A small sound classifier, trained from scratch: 2800 steps.
Rows from block 7, named by matrix and row number. Rows with one number belong to one neuron. Each number is 128 + 32 x the weight over its row's rms, rounded and kept within 0 to 255. All counts start at 0. Numbers have three digits each. After the name is the row's rms in percent of the matrix's.
# fc1: MLP up (model.blocks.7.mlp.fc1.weight, 640x160), inputs 0-159
# fc2: MLP down (model.blocks.7.mlp.fc2.weight, 160x640, transposed), outputs 0-159
fc1.229 092:129134114225170119144121159119167159139190130148153167115136132106091127115108125158122105124139130176125133130105135142087145122120246123119135063165144214116127129131097115041000114120105183183153126185075140166174106137109103127180128155102149102146131149181136125153147101162143128116094130040113136101108172111132114136109141151125128139129174214131132110160137140184177074120132175132108145144118128132122101152121114126104144119140084123129120132100129145149121148110122199
fc2.229 115:127104132090092159129085119127060126099129126108111058173102115121132126133117131128124171127152154127126130137136128136113075154105000129130116142121065072127116104131136082202118122108088052104054136127137129084036164121142138155074121056133095147135114016091107150051128122134116130128169101155131145103085034113118128127122128117126138101142113134132129078123100138082044136118135087151148104133155139117153167062128169130130124126129140129126138131139127112083133138118128096
fc1.230 110:124141128119119129086193095125084109116106128152125151160119111116120137127129139128128091128112128097092133149129130133153136145142123128154147239136134146129135252104108186182246168194144105174162153110168142082197150094149100196082132144158022098116145147077143106118122125058133120131108140135137166118194121137121103078139128103160148128127129104158127172120092147045140141128122075116136140125129104125134138103110125124155114100128138115081092129166131129148055159149128132
fc2.230 103:123146147194126134139129162126179152129141097111126156112130129119132124120109119137128118129112125128122124116130134126105120114154149141069140015089118136127161053187172095111100098111178197160121089173062084189103065139121122071174136146129206127121158166173086130128127101208121133119088156086134030127097184016105193114138120183110107128122129126102131153152159073159139097128137177151125147133131128154128105189134134135089129143136126135128135126140128117108191116110131134
fc1.231 109:134129103158122100050200129137125137127091149153150156111130117141133132131126134130130132121114144118099130120111133121132138146165178125160147235138143179140134146130127188168135173212141054117229152120125121098161169125133097135067112185194112116113090199070144083095130120100167147137142127153127129092200113123118103119139128155169135111130115121141122163080059135084124136137107082062132131138127107128136123089129095120147117048118130117030100106111138066116080163149145117
fc2.231 095:113131164102114141156115140126124146065151135096122125121144130121143128134118124162123117134124127126159109119142137135137120119144130171000134000106129114125121163166146115081169043160120212222115099138116130132191069113119177140165142136111121133144207137179098129123133088164060130118085144101138100101089144106104133110127127113101103136125153137089127155140166094138199108144155203199145130135135141137117144143132130133112151188153136133181134128178129188132125153128130139
fc1.232 094:163151131138143132158121103124131118124170142106115126123136132125091120128121128153149153137147133122148144144125110171169126111110182131059142107143157174125133127114122111155131115152105164110097107072152126228040129076130127062125128140110100145103244141172199112140129117139104115084088127079131128191157092132101128107140137159148114123139113137125109139163117125101215129181129114177132099122136159101077040255130118127043142117117104138155125126118135145084116125077128078
fc2.232 114:119107131134123115104156115124125111108100107135146125089133129165155127136136135132191154126130125138136119119144123127104108114126087090136056175121109112134145125132125174099128159124058087135153130228088128088164139171128129147130124041136120122136000116112096152117142119123131175108135126166128123137071126113120067127127136137141134097110133179138141091111133145224066122130119142026106185135138129151188179111140127140219134139117141139135150134065125114162192120119138166
fc1.233 083:142143124108122170152044161119148145128101121140145105137137080077152131126131129129104122138134115120154125148125122195099125137127158175101102134124101208123182020066129123046037125083112128144175094069139113152074172131117150125129086165106112169170120091151128060145134118134154111122144176119127129106170030144113074120102146092111127073151022170139120110143100127105145127114092122168118096125148112127115044159131130128119164125105118130141120125116130134095086113088111102
fc2.233 101:134099122184136139126177143134086074127141118146125174127159142191118126129092127093164137138126134140097136109127126121140124122074125088150131126165174050129123087189127190193166128179152039130178211211117102121187131155128115133130126100131105133132110122107134128112124072099108126146153114140132135160088243135128122171121141150128138160140143089145127150119128128168070140118108104092116221134131100120194157131130117128222141147112120129067135129103118128164192185126129143
fc1.234 098:152150086114093136133234154125084083082107117120122140067162113124087132136125128137107121143124127162137159150162132126154180094176179139143180255100129138117125188131077118123129112105100102133131115070125160071161140119149088124072147209161074134133161141127182070137132147129113101127059147093123141149183153142122134095145146110128114169122180125137154146210146180141196174116124115153159127106124120132118109141129095124152162097184140126115119129146123143123068144090128107
fc2.234 097:108100187079127153131144140128153112126149109092112107126059145141132126116127128158149173128142124122109160108129133127147018150047142126100102108135062127111180117136167123152113143163142118123146115168131122108112123139134195184182132001146138132087117109126067165065136089108132089126155130127132059076063070101120066131147113149151146119113112129121122084083126078134129077116125146129088139129160126119143143217122116125105117150122127125132162117075114063084201090099125144
fc1.235 111:120123128177126126105111109135119212128121179174154123114104102116143133143131109123179115126092127101122144149104127131130130138175190124151110194165194156129146151138146173146168195206119066147193198128118132076165153112143097128120121182163076140153138192099109053124120121119139122141166166161122180121108119145112090128128129076150177151154110124159099143033037119124121138132060061098124142150125106129129136130127121129146099111116107120085114118066128053121072158161120134
fc2.235 084:129140154114108140143127131127109148079133131123089154139129138101116127128109120156114098130170144136141109135127141162100126091144108193052140018074126109133144126177178131099163081221138216196102117163118130167138108129124134146141151117102154136120136118134123151124128071144080135128053136109143099118120115105115151091084150131094098110130167122094127207170173115093145081145167218202193138128132140118144152057137146137047128152166139136109132140189122164149105188131138130
fc1.236 101:150120128171181125094216120122127143181091172135156206110116107216135127136112125097114054122124124123103121118082135145098100156135142102132126191142166093146135129109128167128131158191128109118164148168127141082126093129115092122123151164131081121101131156107180100074135131133126131107042137123109121095177108172143099123127129123117147138196169149184130089070094139094092076123107093062133131129145067112107127023136120128148113092098134120081128134040145078151081151111131124
fc2.236 107:125126124075069131158075089128070120091136109089132010132149161133128130145127155164126131131129113120148129134165129095073093092111134167017147050111098121125105128134099101110117062105151179120120115078130131137164134118132200107126129132112148155098133097137115118097112118120106110099125140077124107135089069000102138126148131171122116149089165105061142178117139130159161165135149142238126138131128167160139126180128126124105133136140171124165131129143145170102142138099129118
fc1.237 100:111128152106069124120132164136118046140128132131142090175147128020124116124129128129182212137128138101155127132147130141154161093110128184091145150102107155128168147137117160147060151133154139145200127125136146126165136118129118121091136131135109166166126081119126128112119159049130095137185107146161255149136037126083054100138126128191116107126106123088136136136082119091136155079115099104165124127115108110146103228129122129145163142122124128125120109182126122118132109131140081
fc2.237 098:124129085161166134100136135116164146135182151201128212083117104126133125107142130128127097119151195153118122112125130167170124161126183097146100120127125166141162126139168165111128182101138111166158158225111086139137082140118126136140090143130133082143137153134105126190144087155128181115120159152152084148154255123140143129127125144096127109100113146180086138142162111180131084140117141122109128139142159184122133147149140155130135162127138148123137143068105140180150095170144199
fc1.238 097:122136168050159115073113049134122127047165133136132100132124168135138124120126129142138131112115124083155140116171107127180140064133094121051146115128175110139095141115106034188226140171060079122149117127113126127204114159120141126115128139101129151117155101119124155148126079111106092105109116070164166132132215131134130125175130136130113192144180106136126190130109128146210155073136123124097182115085106128157126184139126134200151156139124136168116137154121161138136137134146145
fc2.238 109:129119015144128133131136129130128123139146112117144122090126117111174129120128124125100122129126137146114126115124127116133124152117119115162155096135060144124151025166170117117050106049129194111076131130127116185028094084141129118126117087131134104100142128182119140121117170127142142099101133184131091059114138134125084102129102082090120050069125137172122119130200111130083094145128167148127060144140149175095117136147159135060147124124127133109136129100126085042159069108125183
fc1.239 108:127113156170131116145154127138125119132109185165113127124129115130117128135118119102108063122114105030094135158129151090077098128168149116215102190145160128130142134129135247112137201164121106137170154181106157113151142155125079164065110124164120123180123176121131096083121117098122145132166138140124171094139128111128169140135131133129184095136117132211098165033087139128054153119080108070085135138126061114125140077127144120129123110070140115108122135102129090174129148186139127
fc2.239 115:121132142047125154085102107132128165120137095120111115148094130101100128128116118199125198131174168129134119109124131139117151110134127166045129041127097103122108167119136028167119056165133166124083098111124123162128133119092168131124153133100132144083107031128078180145125119143118122150088148126133090131146118128130133119115130148113095181118149115078149138140128105128224117168200195208177149125128186137144127184128128137130104168181138132140126127192130136090145157086127093
fc1.240 093:106124155183133124096156138134163135153099205153121161199113126123112115126155125138127058123146120101127110112131139100146144139126062125130173186132125134133142120137083103133182110161133136034146135199037151060196131173127104130141194107129037136124135170075050121119132140043097132153093098134129173133129153153107123124133123127112115092122110094138129127108091126112063086091126120121098166150112099128185145020130127119131132133114131122109099122148113181153100105172129139
fc2.240 090:121130159114115172166087182135127165112181122140130074109120127053123132115109105111095169130124158122130136180128130132131137130125153204138109038119126122126113134167188140157119140128112114184126129077147123135136075120158152129124125165141203151142175165169214149110123118205129134121211169132138135129148149000132174121094100104081100135127117128142119135141116092114163146110123100228153121127138128137101102183134145135077147139122128133126118128196147146111135137164118046
fc1.241 101:130121126078102116066172156127121122058127152125211191117151117151104126125130130134134143128126111152195131126134127150132164139133144136130085164151211144136133209115123149147203096122095078195227125140126161028202137137117085129128134195151131036156120122060174126074131129130126120111102147134112138161195135116115040130128154088133125132126149161123131145157078146136185132105120102095115172117128078119110156120133126122158134106127128108099110145134131140136084165128132120
fc2.241 092:117134097123129188180165127129123123120120083128056139160109171144100128120138118165133123125153137116084139095145123087165078129095111126092164083130047099125120134153104072141122136172219214155105121188111098192092123095135166128110120067137095137046124118130076156088124124127123132123063105131133115099095102087129149122167091150148146131116146125135132116090144087136100085128140138211080127124132127175215059145125176126095144177138137125112134130101118105062207111101127144
fc1.242 084:130136142137132137157020120126209136131202133131060097149127139106146130126127129122129172151153132122121135119185114130132135008133127134071124079144099165101132116128070092119063127083070161127102102078128119176169129130133197126068096131047109217136139074173117127180111123131123119113117129073137129132097102114106107125136133148133114134141094128133138146159122125120153174129166160196127071069121173098113079207145144131115136169163128130129144128145129140128153082121127126
fc2.242 087:148118085174168136123151128142059113120129110124179134081123110131123134142129134099186080129129146180136178124122131146126124222127140072165153164164167111126143042114167153130116132173132106128168153175150132149048116159134025136134124095153078095135130178082161153121127133125130132130192097163131197098094207124120059149041132082133155130119126139156124110120143163167080127127080093044114161127152105131134171139132090136130150101104128135103155129080116117134138127178124138
fc1.243 108:119134137155093133157247181138132103113090147136137122131138134146133132132137137114116050116115121098107108116124141073160154156158111135188137248108102131134075129149123170188169131181117055116101130138104181075136179122106077129095128188165106107133115117108125084124116129121127132126144108161135175126187131089123146129112130127143124070120129155160108129070098129077079140114102107113115126151126029134142174031130124121103117095087128111120103130125114128135057088172167111
fc2.243 108:115119220097125137045095094129172153133141131144102162142117137112108128101117113169135175133151149129125108136115129181135139134111142153067132055153112108126144154135139119128126130161128156120134132140128099144177115115130179125151147075137158126080153120145107141125130076135093111138084178107133055169050125154128161129144106159117118176144178136108125173148125035167184092181190175153172225122125198130141125214131164139163105178161145136112126125182130124154180138119127188
fc1.244 086:130127139096198134135030044128181128108202095105186089119121139152154138127123122100125125123135127126154150118131121156121116115148058111011103064128162110137089064120125052113165130138113136046131106110144122153088129168128150126175143121123172167074130084123114233153105123126130127107196117091152107118112155066135173127211121160152113156126127130090129102173140118176198119098126148114131140099124139112122094132127145128132125167125097130139137133129132145120161126097156115
fc2.244 074:139142051147070075150120134139112111132110106095155129107159131145133141140155151132137109134115113149146139100165131044098119148107136094148127154136130202126128134145117135083080097019114246170113130100170110123101120106142143076124123114145129114174118216128143068097129127149197153102127125117122118143134135186121103138090123083118104105106138128110129077093170177164140149158111129109096061128130124143107134100141094128081191098109118128141124129081121117070156002126124133
fc1.245 096:126140093225105125140119122133042136080090125134103121171128114144125119128120121110119085114123081121143113165133141144128150127190202129134140139183194137134163077113167190126135188166079092118165136145122125084152170119137133144059118143182095175138179180136149128111126114113083130127115138116129156102164101112128139126125148139128135152158119152170136200037055128081122133153121120119166160099118118124151126130134139122175162141124094118117123146145126107198128255145139128
fc2.245 090:130134141048137166127189144134138136121131123112130059075089134134151132107114113133125144139192159128107132119142135131112118140128138149130169095096074100118159143142140131148063038199167179176042127146097122201202116097090155158156131132100144135119132020144101180134121111126152130132146159132136099108123192133136107110121110098109100101070138102112124128191126127176134145133158171212110163133127150164162132244136138133129106155150141134107125131138134110093172095092121142
fc1.246 099:145046097149053123153076240133132136127126128129147094139163137084132103119148128159159239138143129117135096105151129122098189051140119201109103052120111219123144047142117154127082087045085134177171128107130135140081122124129124090083089182102187146172138097132140100142122126129113114130145123107148184174128107084094079122069130143128128093144114135137152118142118128110171192132130129138126111130113153102110108177124140127125161153125104131132115127128125119096137121129133100
fc2.246 094:126137120184213147096183107126123101151088135180136175107120090141137122121136124136147067127169160162120122136121126168148113204098124065193136220136085117134153171120156137131152161194107084145136169189122118068106151124103131178125107043132043122149101158146105162180130082134126157120129122188134142136065191202140101131140118113135144095140129142181128107123124126120086088127124132090134120134148145164181148075134158139131134131133164138074143150091112149157117141202142139
fc1.247 088:123147093160118090100072077144062137113112131169137121155109135168168132129129128137134034086077118058126132107108133145129138164180129130096146174150226100148125111119155129159215137202097107094232137116149130035129128107129111117123148178134129119124154162123127099119126057108060159127139113130129140105169155185165156131136130117150122133137135114150122135092063127156158050130100109068149132114128076115145153091134123127177124091109109132133126110146131088123111188164161114
fc2.247 081:134153122093127130147180107130142131109119127078145073114128141149094128127115121102085111147157125132137122167155142123136133116099136154117178022139109146121140137143135135096112039178156211126059124136085139192161082112133122110141117095128130149088153091153120121101115147140119132061072180108127089056124127084088079070139128073077088012079127104082136203130123132119162164124163162189106128149129151164127146122134134129074142141158190129118127136177135111131172143093137139
fc1.248 105:124090141144129127128143181134164086157108204164146116086128122102160125140132129117132129128124130099127180129128128099130160074206125111140112166127179129133098061154113198103098156119101090138238178139092150095146107146112043176100119132134119157201113177125072037160124099075123122186153117142135187124102195157130115129127121093136150078136115125157119061048119147140073145133114130118136152126110123127142150038121145125183139142132116121078126113097119116139130149157129133
fc2.248 102:130136133045124146088087089132114187130125148076053135214107121078040128113115120150110182130179162121125106140134146157132142147119167210129109069129107136130150142118224085214148078233126134092079131122138127164072168122131132150118144097111124130111131071126124178078128102158127115131095157116154126096121081090132157118101133125112119193146157121114123142152129116073174096119150133140161116131136160133127143118132129141091078128142145138117131141170129118112082148183135064
fc1.249 098:127175075095148113146020032128075169035129135139097105096119152139146135129129127116095119090146130096135122123136131104137127126164083124158134165091158177128124119103131158103119116175111033127003139106137097128110140107141095117091078174076173079125156101137092169144136112124106168126127133127129111105128233177148134130160136112139131105126151110160118141180096128105057065127132096151091107127130128113121132124125111128144094086130137126152134127139129085068105090126126175
fc2.249 093:127113123167130123134198162150115126192110079072128134148137121135122126146072122144127102157120102155166163144128133099118127124084128108117107099156140116116125109152116129142214104100214132118154128135145135105155123133134159130223147004168071178125114184136141117097130124115124071131142131127128114113000030155125123129129133120125153077074128121085126126051136129129077137186140174080152131140137132122139137087127109122107135146134128127130143128114135160146170169119126153
fc1.250 101:128135122165128106090154195135090106083114134195134175107138124132166116141131133098123079123104119136116139113113129093120151129233152122136118170161137163148055099132129227153138156159130086137246165132116142100130119130129076194158119134175132129180099205135134047107118067082126190153148110123147132108123167132138105137123125126133132083138069126137100124038090131110126141157112122079169136119118123124158120076112132127140126139126111128071121129092130094151104200174123137
fc2.250 094:133162145074141138083114028131135179112130162051100094198097129114039129113123118137121163132162129123127100175144147149112165147130108192098149076128127124132173193128189131163145047227135161113066136163103133152157130112122168135099137094083128133085139019102112187085129124146116132130088167121141120086102046132127145128122136137084101179130163125084119135164134127114194116098142140165125165126130138154128160147137127144135118127154154147127127145174126113118130128158133110
fc1.251 100:151129118153132044145235131125135126182058126123133132074117111203123128138124128131127125128138148135131095122130105112105111136141255127144111170125151141131154134117149214092077130149134091137140149140154123175055089104130062152130118133110136110120163158130200060086162112119129175127076148123104125101182096175135086130118133094087133118104138155163129142139109143096094094180143122105186127088150137108098123093103127129090145100117127129076136130103147087123081195103130092
fc2.251 097:125145126116129135150109108132072126056141114079181126145160144155097130136125133134167137146123081118129125155143140176123112135127132129098216096146131080112108191131085105101140064127162187220167104120111139097222139115124192173138128128176070162142041096112101140053119146126116106102126162106118097125099147074125144093148137135127129134092123098092138142125067113174136205060116082160077201138131085126174130173124116117219128124134145122135129124141137137130142135139128126
fc1.252 110:114124147116112070082156088129128106126090134125101129147126159176110125127116130119200125134120151089075097120155134132150133092158143128123121196187149132137129163106108132237167168208164060076127151153127133108213184151151164122046141128141077133084068109109157172066119135111149128084126130089134192133218105113127121127138145185138116137117136108082143143100086137078106138068101078064107136112131095127159125192132120128164134126111138114117100157125132117136114142125144072
fc2.252 099:115147128126130130134117143132118144130186123111199119104117129139201139128142126165126129121128154138121144127120122136135144164139107131070172030110098132122141121156153108066077092080135251194118105132135113173115065072122075105161109139132154111123187090173085123124124130125116130128104132146133122104137207187127074121122099108100126121091128140188128146139177089173182121149146217144153138126125139165129132144138140137083169168143128136164132126159130125068195096062116200
fc1.253 106:122129132166125134120140158150104119130142180195112093106127098086203122142134116109128122117115114045091148161124141115140156113160101097153090163149132129161115014139155153131071153139120111148172147161079134148127132174110080135025126138146129133136126179168088080128124036087136123149195072144150159128085170125120127139125124125151150104133109109171095145044087126082037129132092126120125128122124123126133128113122146123195113145033122125107121112128125098153162128193127152
fc2.253 091:158149161057180129134094091137148207162164134112068150165094122095049130122107115139109128139186171162148075121136153140107145127128137175139127068127149132129162156109167113169191055229124128111086152153123127142120130101124124167129135058096132119131151067131121175159121161139134136136076177125152138120117133133138141118083142128075107141128171114114124143167144124098165116168193167128192098132129218128121155127141134149059124142182150149135131145195129140152097177184130088
fc1.254 075:132189112137153128136174096119131133091134129129116125122132129146131156132130110123126067133145143174131116147105114120101128153128089138142185188169139199134109108057145183112097131163135063128075123044134094225095128105137110110065125172114113072126197072113123187183125151157136171105067149124119126122232220156151122073128148111125132119141209168135142149168129131131114051128130123156107154129144125124111103137132097132152127083128132124139108135115131138071076113122117171
fc2.254 104:127099131154125143133129159138086105131085094114220156140134119126130130129101120132137140144115108130132120129128130118139076099066100093142082127115134094114138126223137127127166099136143108107147160177090127047172120138120095135150160003134130140099129177144118123089127064123093080130143147188130075126000103127114131131153132132127159087125124131115128129131116071140082185169127118082153197133125121110154124108117119118177127141123124117139134119127124066145198163101119122
fc1.255 100:127129122153108102109093101129060146129104129148134098118129107121127127144131124117150101129115129119116121132120129141104141153134224073104102192122188204130160102070121163151184183201146095121192147123107133082139120109132091120127184152158068145103191255103126078081112124025125121139147125120120155118140097113116104120128117130175161120127121104140083149039070141097145125144095085129140166113135124115110087146113111122136118131111125124104124122068133116130099194193124117
fc2.255 095:137138123102153146146128126128105132082148128105124122093131130133160129132133133137129170130164135139149096126128146155137117091178071172126133073125084047131149120190186132081080013149099213202076149159098132192119066123114145144097124133059168145154089018141109208153130127163112189104031140131126122131130175100110126123118137124055080126134116126105129134171154104163173129084134156129156159128131115127139149159140131139164132172128133137157124140152135156134150126122130131
fc1.256 090:128118173108139099096201064137130132156117129139029132158114135132127123124125138085122067134111108044109099117150130101158077073117138100116134131125119012135130145130108118147122132173189161030099136183080147107148163164133120141118162027122091149108164137127092182112124120104118161145131129123135138148121081145125196135132125167123132107095105079102156131133170113107109131097167108069116103106136117132147141130093144130081129166157128132122133128145126105187194063132167062
fc2.256 094:113133143114140135128050149131161154118202120109189058125096148123141138145121123183102183126135178136122179145137129136111149166150127179135129121139161173129129150138127170134146137088124149141123099010172139119140109128132188111168126240118180177147142109169135095120124150126167108141213150125132146105178174137144077201090129119114088207158127113156128192090106139127185135124144146185132162123127181152076127171132126137122122130142116133144123133146150132044116130101124140
fc1.257 099:111118135110132114132137054125094222107116095121145136124106128112090131128126113127099144110120136115139084173075100156132088168131126120118125173160181112129231130103178132145153133168125119072017139108151103171020115100152120056121134155122130137117198129139168145095130118137128155140116137154124093115138022124123129122126129129147133137123094075125114135162129156031097115144109089122123111114163123081037133122124126127076116122103124126160135127126143107088092149097125063
fc2.257 099:151136121188148128156126127126135099126041123116123110095165126188159125169132141135166077155136116136142181092174131113089123122100135097071188096119130171127074116109008115045150099120138123189186128157131144083211135135133185173163127094137118160122091195122133090142136150125129153108143117125122131166065167141126103127130153163130128147127136145107140153117117137230169128138146159104139203140131172148180124149132092132173123134133129130132140130076147182179158160126135168
fc1.258 075:155124156123130116167172133122128112097193124121110103130134138108146120126126134146139167160162129127130100167181124146206141003120132137096118072087100131113144146112091109115083073070163129065061104134084134186096127129130152109084104112084108171129103046145140129151123129119123111106129129095143124165086164124095124115138132161135128107130127128114146120182150118130119217063124128139093062122124180120057098243132143145124162140125127134154124128132128163041164093106127108
fc2.258 069:126126108164206137116119126124114084156103099131141153094121121156146123144152130116201075118134145148113194116129122128116107172095106048119141179143123149130128080119120115105118207122061108146183127196180121085071129131128142141129109081150107128132098255114129131157142092123166128143136102179134153127124145129140045168101103120154155155108115180203134094090152160171130098140092136076136125128143131140158133093127098131121155123103116132152153133073102120154159113120130144
fc1.259 115:117130126175171128117144157141082119119117151174137074128140113118170110134150126116132104071053144064128148141128139128144176131149112107129106205130161138142102109150108207140165196206116120148152146136104137076148146136142037131090159139164109165129140207126102095078092090067105141159238117129163182132115153121118142131129118147137189109126097123158102129056075123096101143114122092093116167140128120130151130109126131128170073133108124090104112117108125084193135175198143118
fc2.259 108:134150163055097125097072088131172178143172158131090132133107118097095129111126119121110171132154152174137079160145143163124145123133112178100127026140127148138153183129217117129130047173067212141104135150124130210125090139122171127124130141094149139121142062169126141177126141176126188124066185127132125112127111129122117112097128091059070111129127115063120142141121111088196079139165190164156111130109167136102163151140143143110126121158144141133110145181129124142119143165135141
fc1.260 093:135108155124158133130146106121194124190176127098075080134138120099068125113132137114130171145158131127075135128129126166147124139100111097111146115092132019118073165105064179085176145131215223131073130128125130196112064147125141128090134095081171127090189036126137111110128129111114104127126104170127124121103090107079110113142108130131134125116176068156124130174165133131157122097108115137110164095143119135059138160126076126134121135141131125128139124173137072113207082108127135
fc2.260 100:142139185040129044139090107124134109130140116111131152136157118112143127171147158151147135122098128111177138112138123092070124086144109112081083111067127240132141129121159053085097124087091087100192133122126123028125123138095119130225128152138064132181080133127123140143128151127197127106097124113127158160131091125130118138130138146142129112112082129115144105079131154082147142152130184042172099134140174129124140114132126132078112127126112133178135132093147190112070127157133093
fc1.261 085:079158127130120098124126107130131154074105195137119138127139129156154130137130129118095067085127082118103134161133138142127160176180119126162189174191177128126127131124102133133149118250117044081204135122065204013201134127102106121137144140148202110130192169128118114104128102135121117128115145128114176120167181161162097131113147115102114120112103167183122136124058138124121062130130113115105123099124081130133155043129135129176113123138142130124125132145136127133118129136130117
fc2.261 095:142128112128137207146128129135116132106152055094124129142092180126089131107095110129106141149173150133127112136131139135144107130080141156127152041142103058120124102139138096161109110183207164124042130159127125188115118094158115133136129119127125191023164126133123173125117162122112135121094162129135091091031101055128141116133116105114128141121150110125143165141129101092112127145205152236145138135127193137146129148127136127070129172179166127077130136191137114122162177122124129
fc1.262 110:142157115172131093118060136117135086120130042107137130209176127107038115118125126143161129135167122137160127143130125155130133105116255192094160074127128197112139146142104165080127100127192182147149115105170132166129154137132126109148137149152111156091150161141151126127123242084105120116110134088124135141133074099104104111136135130139115152129112137100141149190126119107231146123133125119147126128134123109125071206129105127089166126136127128128134122129130139125131196095123085
fc2.262 109:104107164097099131101247151117126122102148131152149125089128130133198127130143135146155157116132141118109138106135119130147104127127115113132108185123076117132165158135129166104098184128039070169156110137125115067202125110092148175147114126141106130160078082092054151116136027141128131118136126144129127127187187155124104131143133143151137124103095164164125077102130147227104141101105139129083186128143104164176135151133133136250136134121137135127136135080110124160153073122138148
fc1.263 105:133109106104123132098207119133117144115114195128099147104124134199129136127130127125121064112123132102117052093143134091114139134182086120181157197069141052132112129105140113171213093216089044098069111158094163128159159140103126123092149120116132098131098063130107160104145116132085126129094132156136160114135169171149111138134131128110127162121197129159143130124132134126126044090087100102093133132128072144192196047128134132176133111172148129113125127161116122138103129157141120
fc2.263 102:128109143152127128245118138129164159110114090115184125126113160068117128109097118124079127139123113130129184197122134164125133150066184157070148102150122151121133111110128101114039154087192168132155100101140117148133109125147123113167131157176135131080224178141139076124100160131136059114185150089121095118080050119127158124125105120123125100106088104128117154121128123087137126192165155163180089126127201106073109154124139119033099130134152125105115121148146150116136134114121165
fc1.264 093:128119106126165116106169111133121116141117172129123172139130130212041129121126128104127020126128116084096118092128127052163151172147125112115150164128153051112128183124090132155168120207144097081119163143111155000201151152134097116129148072150131128121134143120136124092130137127116143133082130133127133120139182172136138132128139124122127140120145127152150137142145150109113100113130096041122128096141072145171135014133131134136121096136139121092105129129129105186094140153166073
fc2.264 113:123128180092078129163112142134135143074178113081146029125103160084140132115123116142082139128130126116122162167149130135092125132119134178078176030125116146125133135126143128111100107093131178133090086080156128168132079102129220117157128170135145151097175121147134143084103131126131089128193169081132106094132095073135139129120107107108110131109122109105131141123123122128172134112144133255119114131125168141107105193129136128071130129139179128146115128172139121060119099103122144
fc1.265 080:124083136120189146111090105130160117100179123129171102115142129125177122128133136081187140139112137126128161106121131144126131107132141127000125066112181139128107115137095113135146146125110099066195111061123147140121136138125133131154121164029124151067104130115122184153110113111125116115255105091148060126130128061109162153170101188154133148157066112102118098143100122130201190052110126116119155137124144131134089170130135127160126134107123128125128132128125117132161118113131128
fc2.265 067:138164093124066076129084075124118128183137119131109128107161127129103131141193173115131121120144128160154129093154136086110133138151108113133093184142077178136128161134139124089097128093052156119081145167156105161018132132142108066104128073149123113153109140123133115133160130129133198114060095127142127196130125205133109135123146128123096137126134145092151077113157181115101081204136172024158048126129155124108171076148090148102162118134145141117130141095089135145142074136146104
fc1.266 085:153135147172131125151150120149103083178146114172071090116134106074139105130129133132119150152118104124119145162128130125121128038099186115108126154086115151117173097133092190095046173045118143194162130110087128099142135215112128130079105132136081163130156190147108068133129103043141146147175126131130168142039099073093103119136119154192164114153093125128146154131126128117152195122129124177146132121123157126076116197110128108138167182132122114128119124144114099177165168154139155
fc2.266 090:140118146067164143064101130124137135121128129126133140128103095125115129129131127132151151124168169130111088060141145166129138179214114131138080129100112078126130186128193089218143115245083105111127143150113122160046134126078055154152129126101127116153086046095083200165140129136152131168106118133147140140216246140142085133085139140127109177157121127082130101124129132092166112098131174112146120129150129149131157130134130155133093128135114146131153129131120115101112134126130099
fc1.267 087:127175129115129148166081123112150143129144119109109098078097133134123148128121129127121161112158138162131134097111120142107144134164131119112172069175081202137104098126133030136099059175166146099052109126138156209091132103095172132157125184080133133123127034142083164225132162179126141091090127035128123142162150131161140121108136095025095144145145147112130087153110124103126040149110141147112098114125139128147082126127096138100117128131119131141132136080133145069116123094123133
fc2.267 099:142111125129123111146147126149114118119107167132153131162130192156104131143118126130147142146135123137138138155113126122090117132048107108195135211153154070128132075121108165104131143076075088125134134116134129000133139128153132170149128080134149123161128200126160098034113065087066127131174140153126125116047073120117126139129133119162193121126143123174139135128128132166052143127124072062121199132132115110154155083131140129223137118123139131123126134123135103132141133134126157
fc1.268 091:137174124130183128115126012127152124057129177108106124132126179157119126120122125145131059125139127107085102103140126118173143097116130096106161157113135115141133162118082059136149109255147127045044134177111123171129141165166129125074161119084119138052163118154127176165117135125105146105076093036128121166133150134140200123142129159161109151125189057107166160173140121125151130099153124119113113125120144114140127172130117131099151088156127130124121129173129139134152112124129119
fc2.268 115:111119129102101126151121215130117126130155094112245104073121112128139129129129128148127139130114139145165168164135128121126110142123141135097105068133119164124119132132136145031138121003123185234142097032147128067132083115131134134209128157154136159130142185166170095097131114137149079120205182133128121099115130117116067129124116055121134119093049152173135121103130149133169145142134158159135123132137130148099130137132129130088150121128129129160133127122135140078128128104128112
fc1.269 099:125110151178117146059113106138095140127046153148197086116118099092121123129128134118130125121114139089080134137130153109145115140114127127124096228094145109128102145130121134144173195200175133058112161125107132106060146186141140129091135139169124134111134215187130117105113098108124129137168123177127172081115083092102154177125112129167156112117102105134082127032119118079102126125061015054135123134142130124115135146103143125125105123084122127094131126125129068108127128167141100
fc2.269 106:130140168059115100137100122124138145113182129137107123093136123126125121134141134130129147134151130167170127146118138189097147070189158147044151050120135165132136139130142127051109069128081148165126119121128138172144091129095107125120133139076116126119128096101103111146150140143129139116097184108131134191230135132119095103124139120103111125134129171106146173185119152165200136181181255158175165132132186122109126173136116138151132151169147135211128135173133187181125165133143130
fc1.270 090:137154132062150124047126128116125164080148127107140130102147166184172133138128126116121044107128125151138122108126105118111118152180185127168160141113174188125130172083142124128134091142126083130132148134147161136163123143136183128127139148104134088146057032075134134134153140088118237113073151098129155109157194150196047083130129099129129121070142143112134128152125174128132105139134160102144091139126126122156141088132123112136141094128134134094118128126127115098000153099120149
fc2.270 102:124128063209160162192160130125082120128082126093121140139128140173081128103120116134128095136119079098125142114120135094157102141033072130128120083155084089120095023145117094120093139083220161152110112147110119109069110116135106126114129085158113163103175174138123127066135130140099041110128142121132066122037105085118172142144129127117142129149142157157121141116128100136064121135127071155058157132124082125117113058117121125122126169122129120107130122128127115132194111078130127
fc1.271 117:108098137132122131124126142145103144143129150174133053131141084112158116138132129126134137120099128061120144162134139115110134104171166111146105135133152235122143110142159213113118158134099066181204152143115134075186152140130127141093124139176078167170101164134081076123123061088127128156219124171143185130099114123122102137124125124153131100126021126183108145014080137127089178144096123124140124123118093129133126142127163119161134143080125139143123124100113114162140193177136132
fc2.271 119:130143134127145118110122119132197155147154167139079146134099126091092128110117112148122132132198161154101120109137152152154180136148116159128127113136102052129173134119182090197098109213131171117074140182123128234025134126124122142108135107075165087134163032125122154154129139136127140140050146136142122135149168139135140117104139143099104135133195112095113138187185109114159012136167173128170115129129169129135149122130135141072119127166144135085129133152113129138116099167128144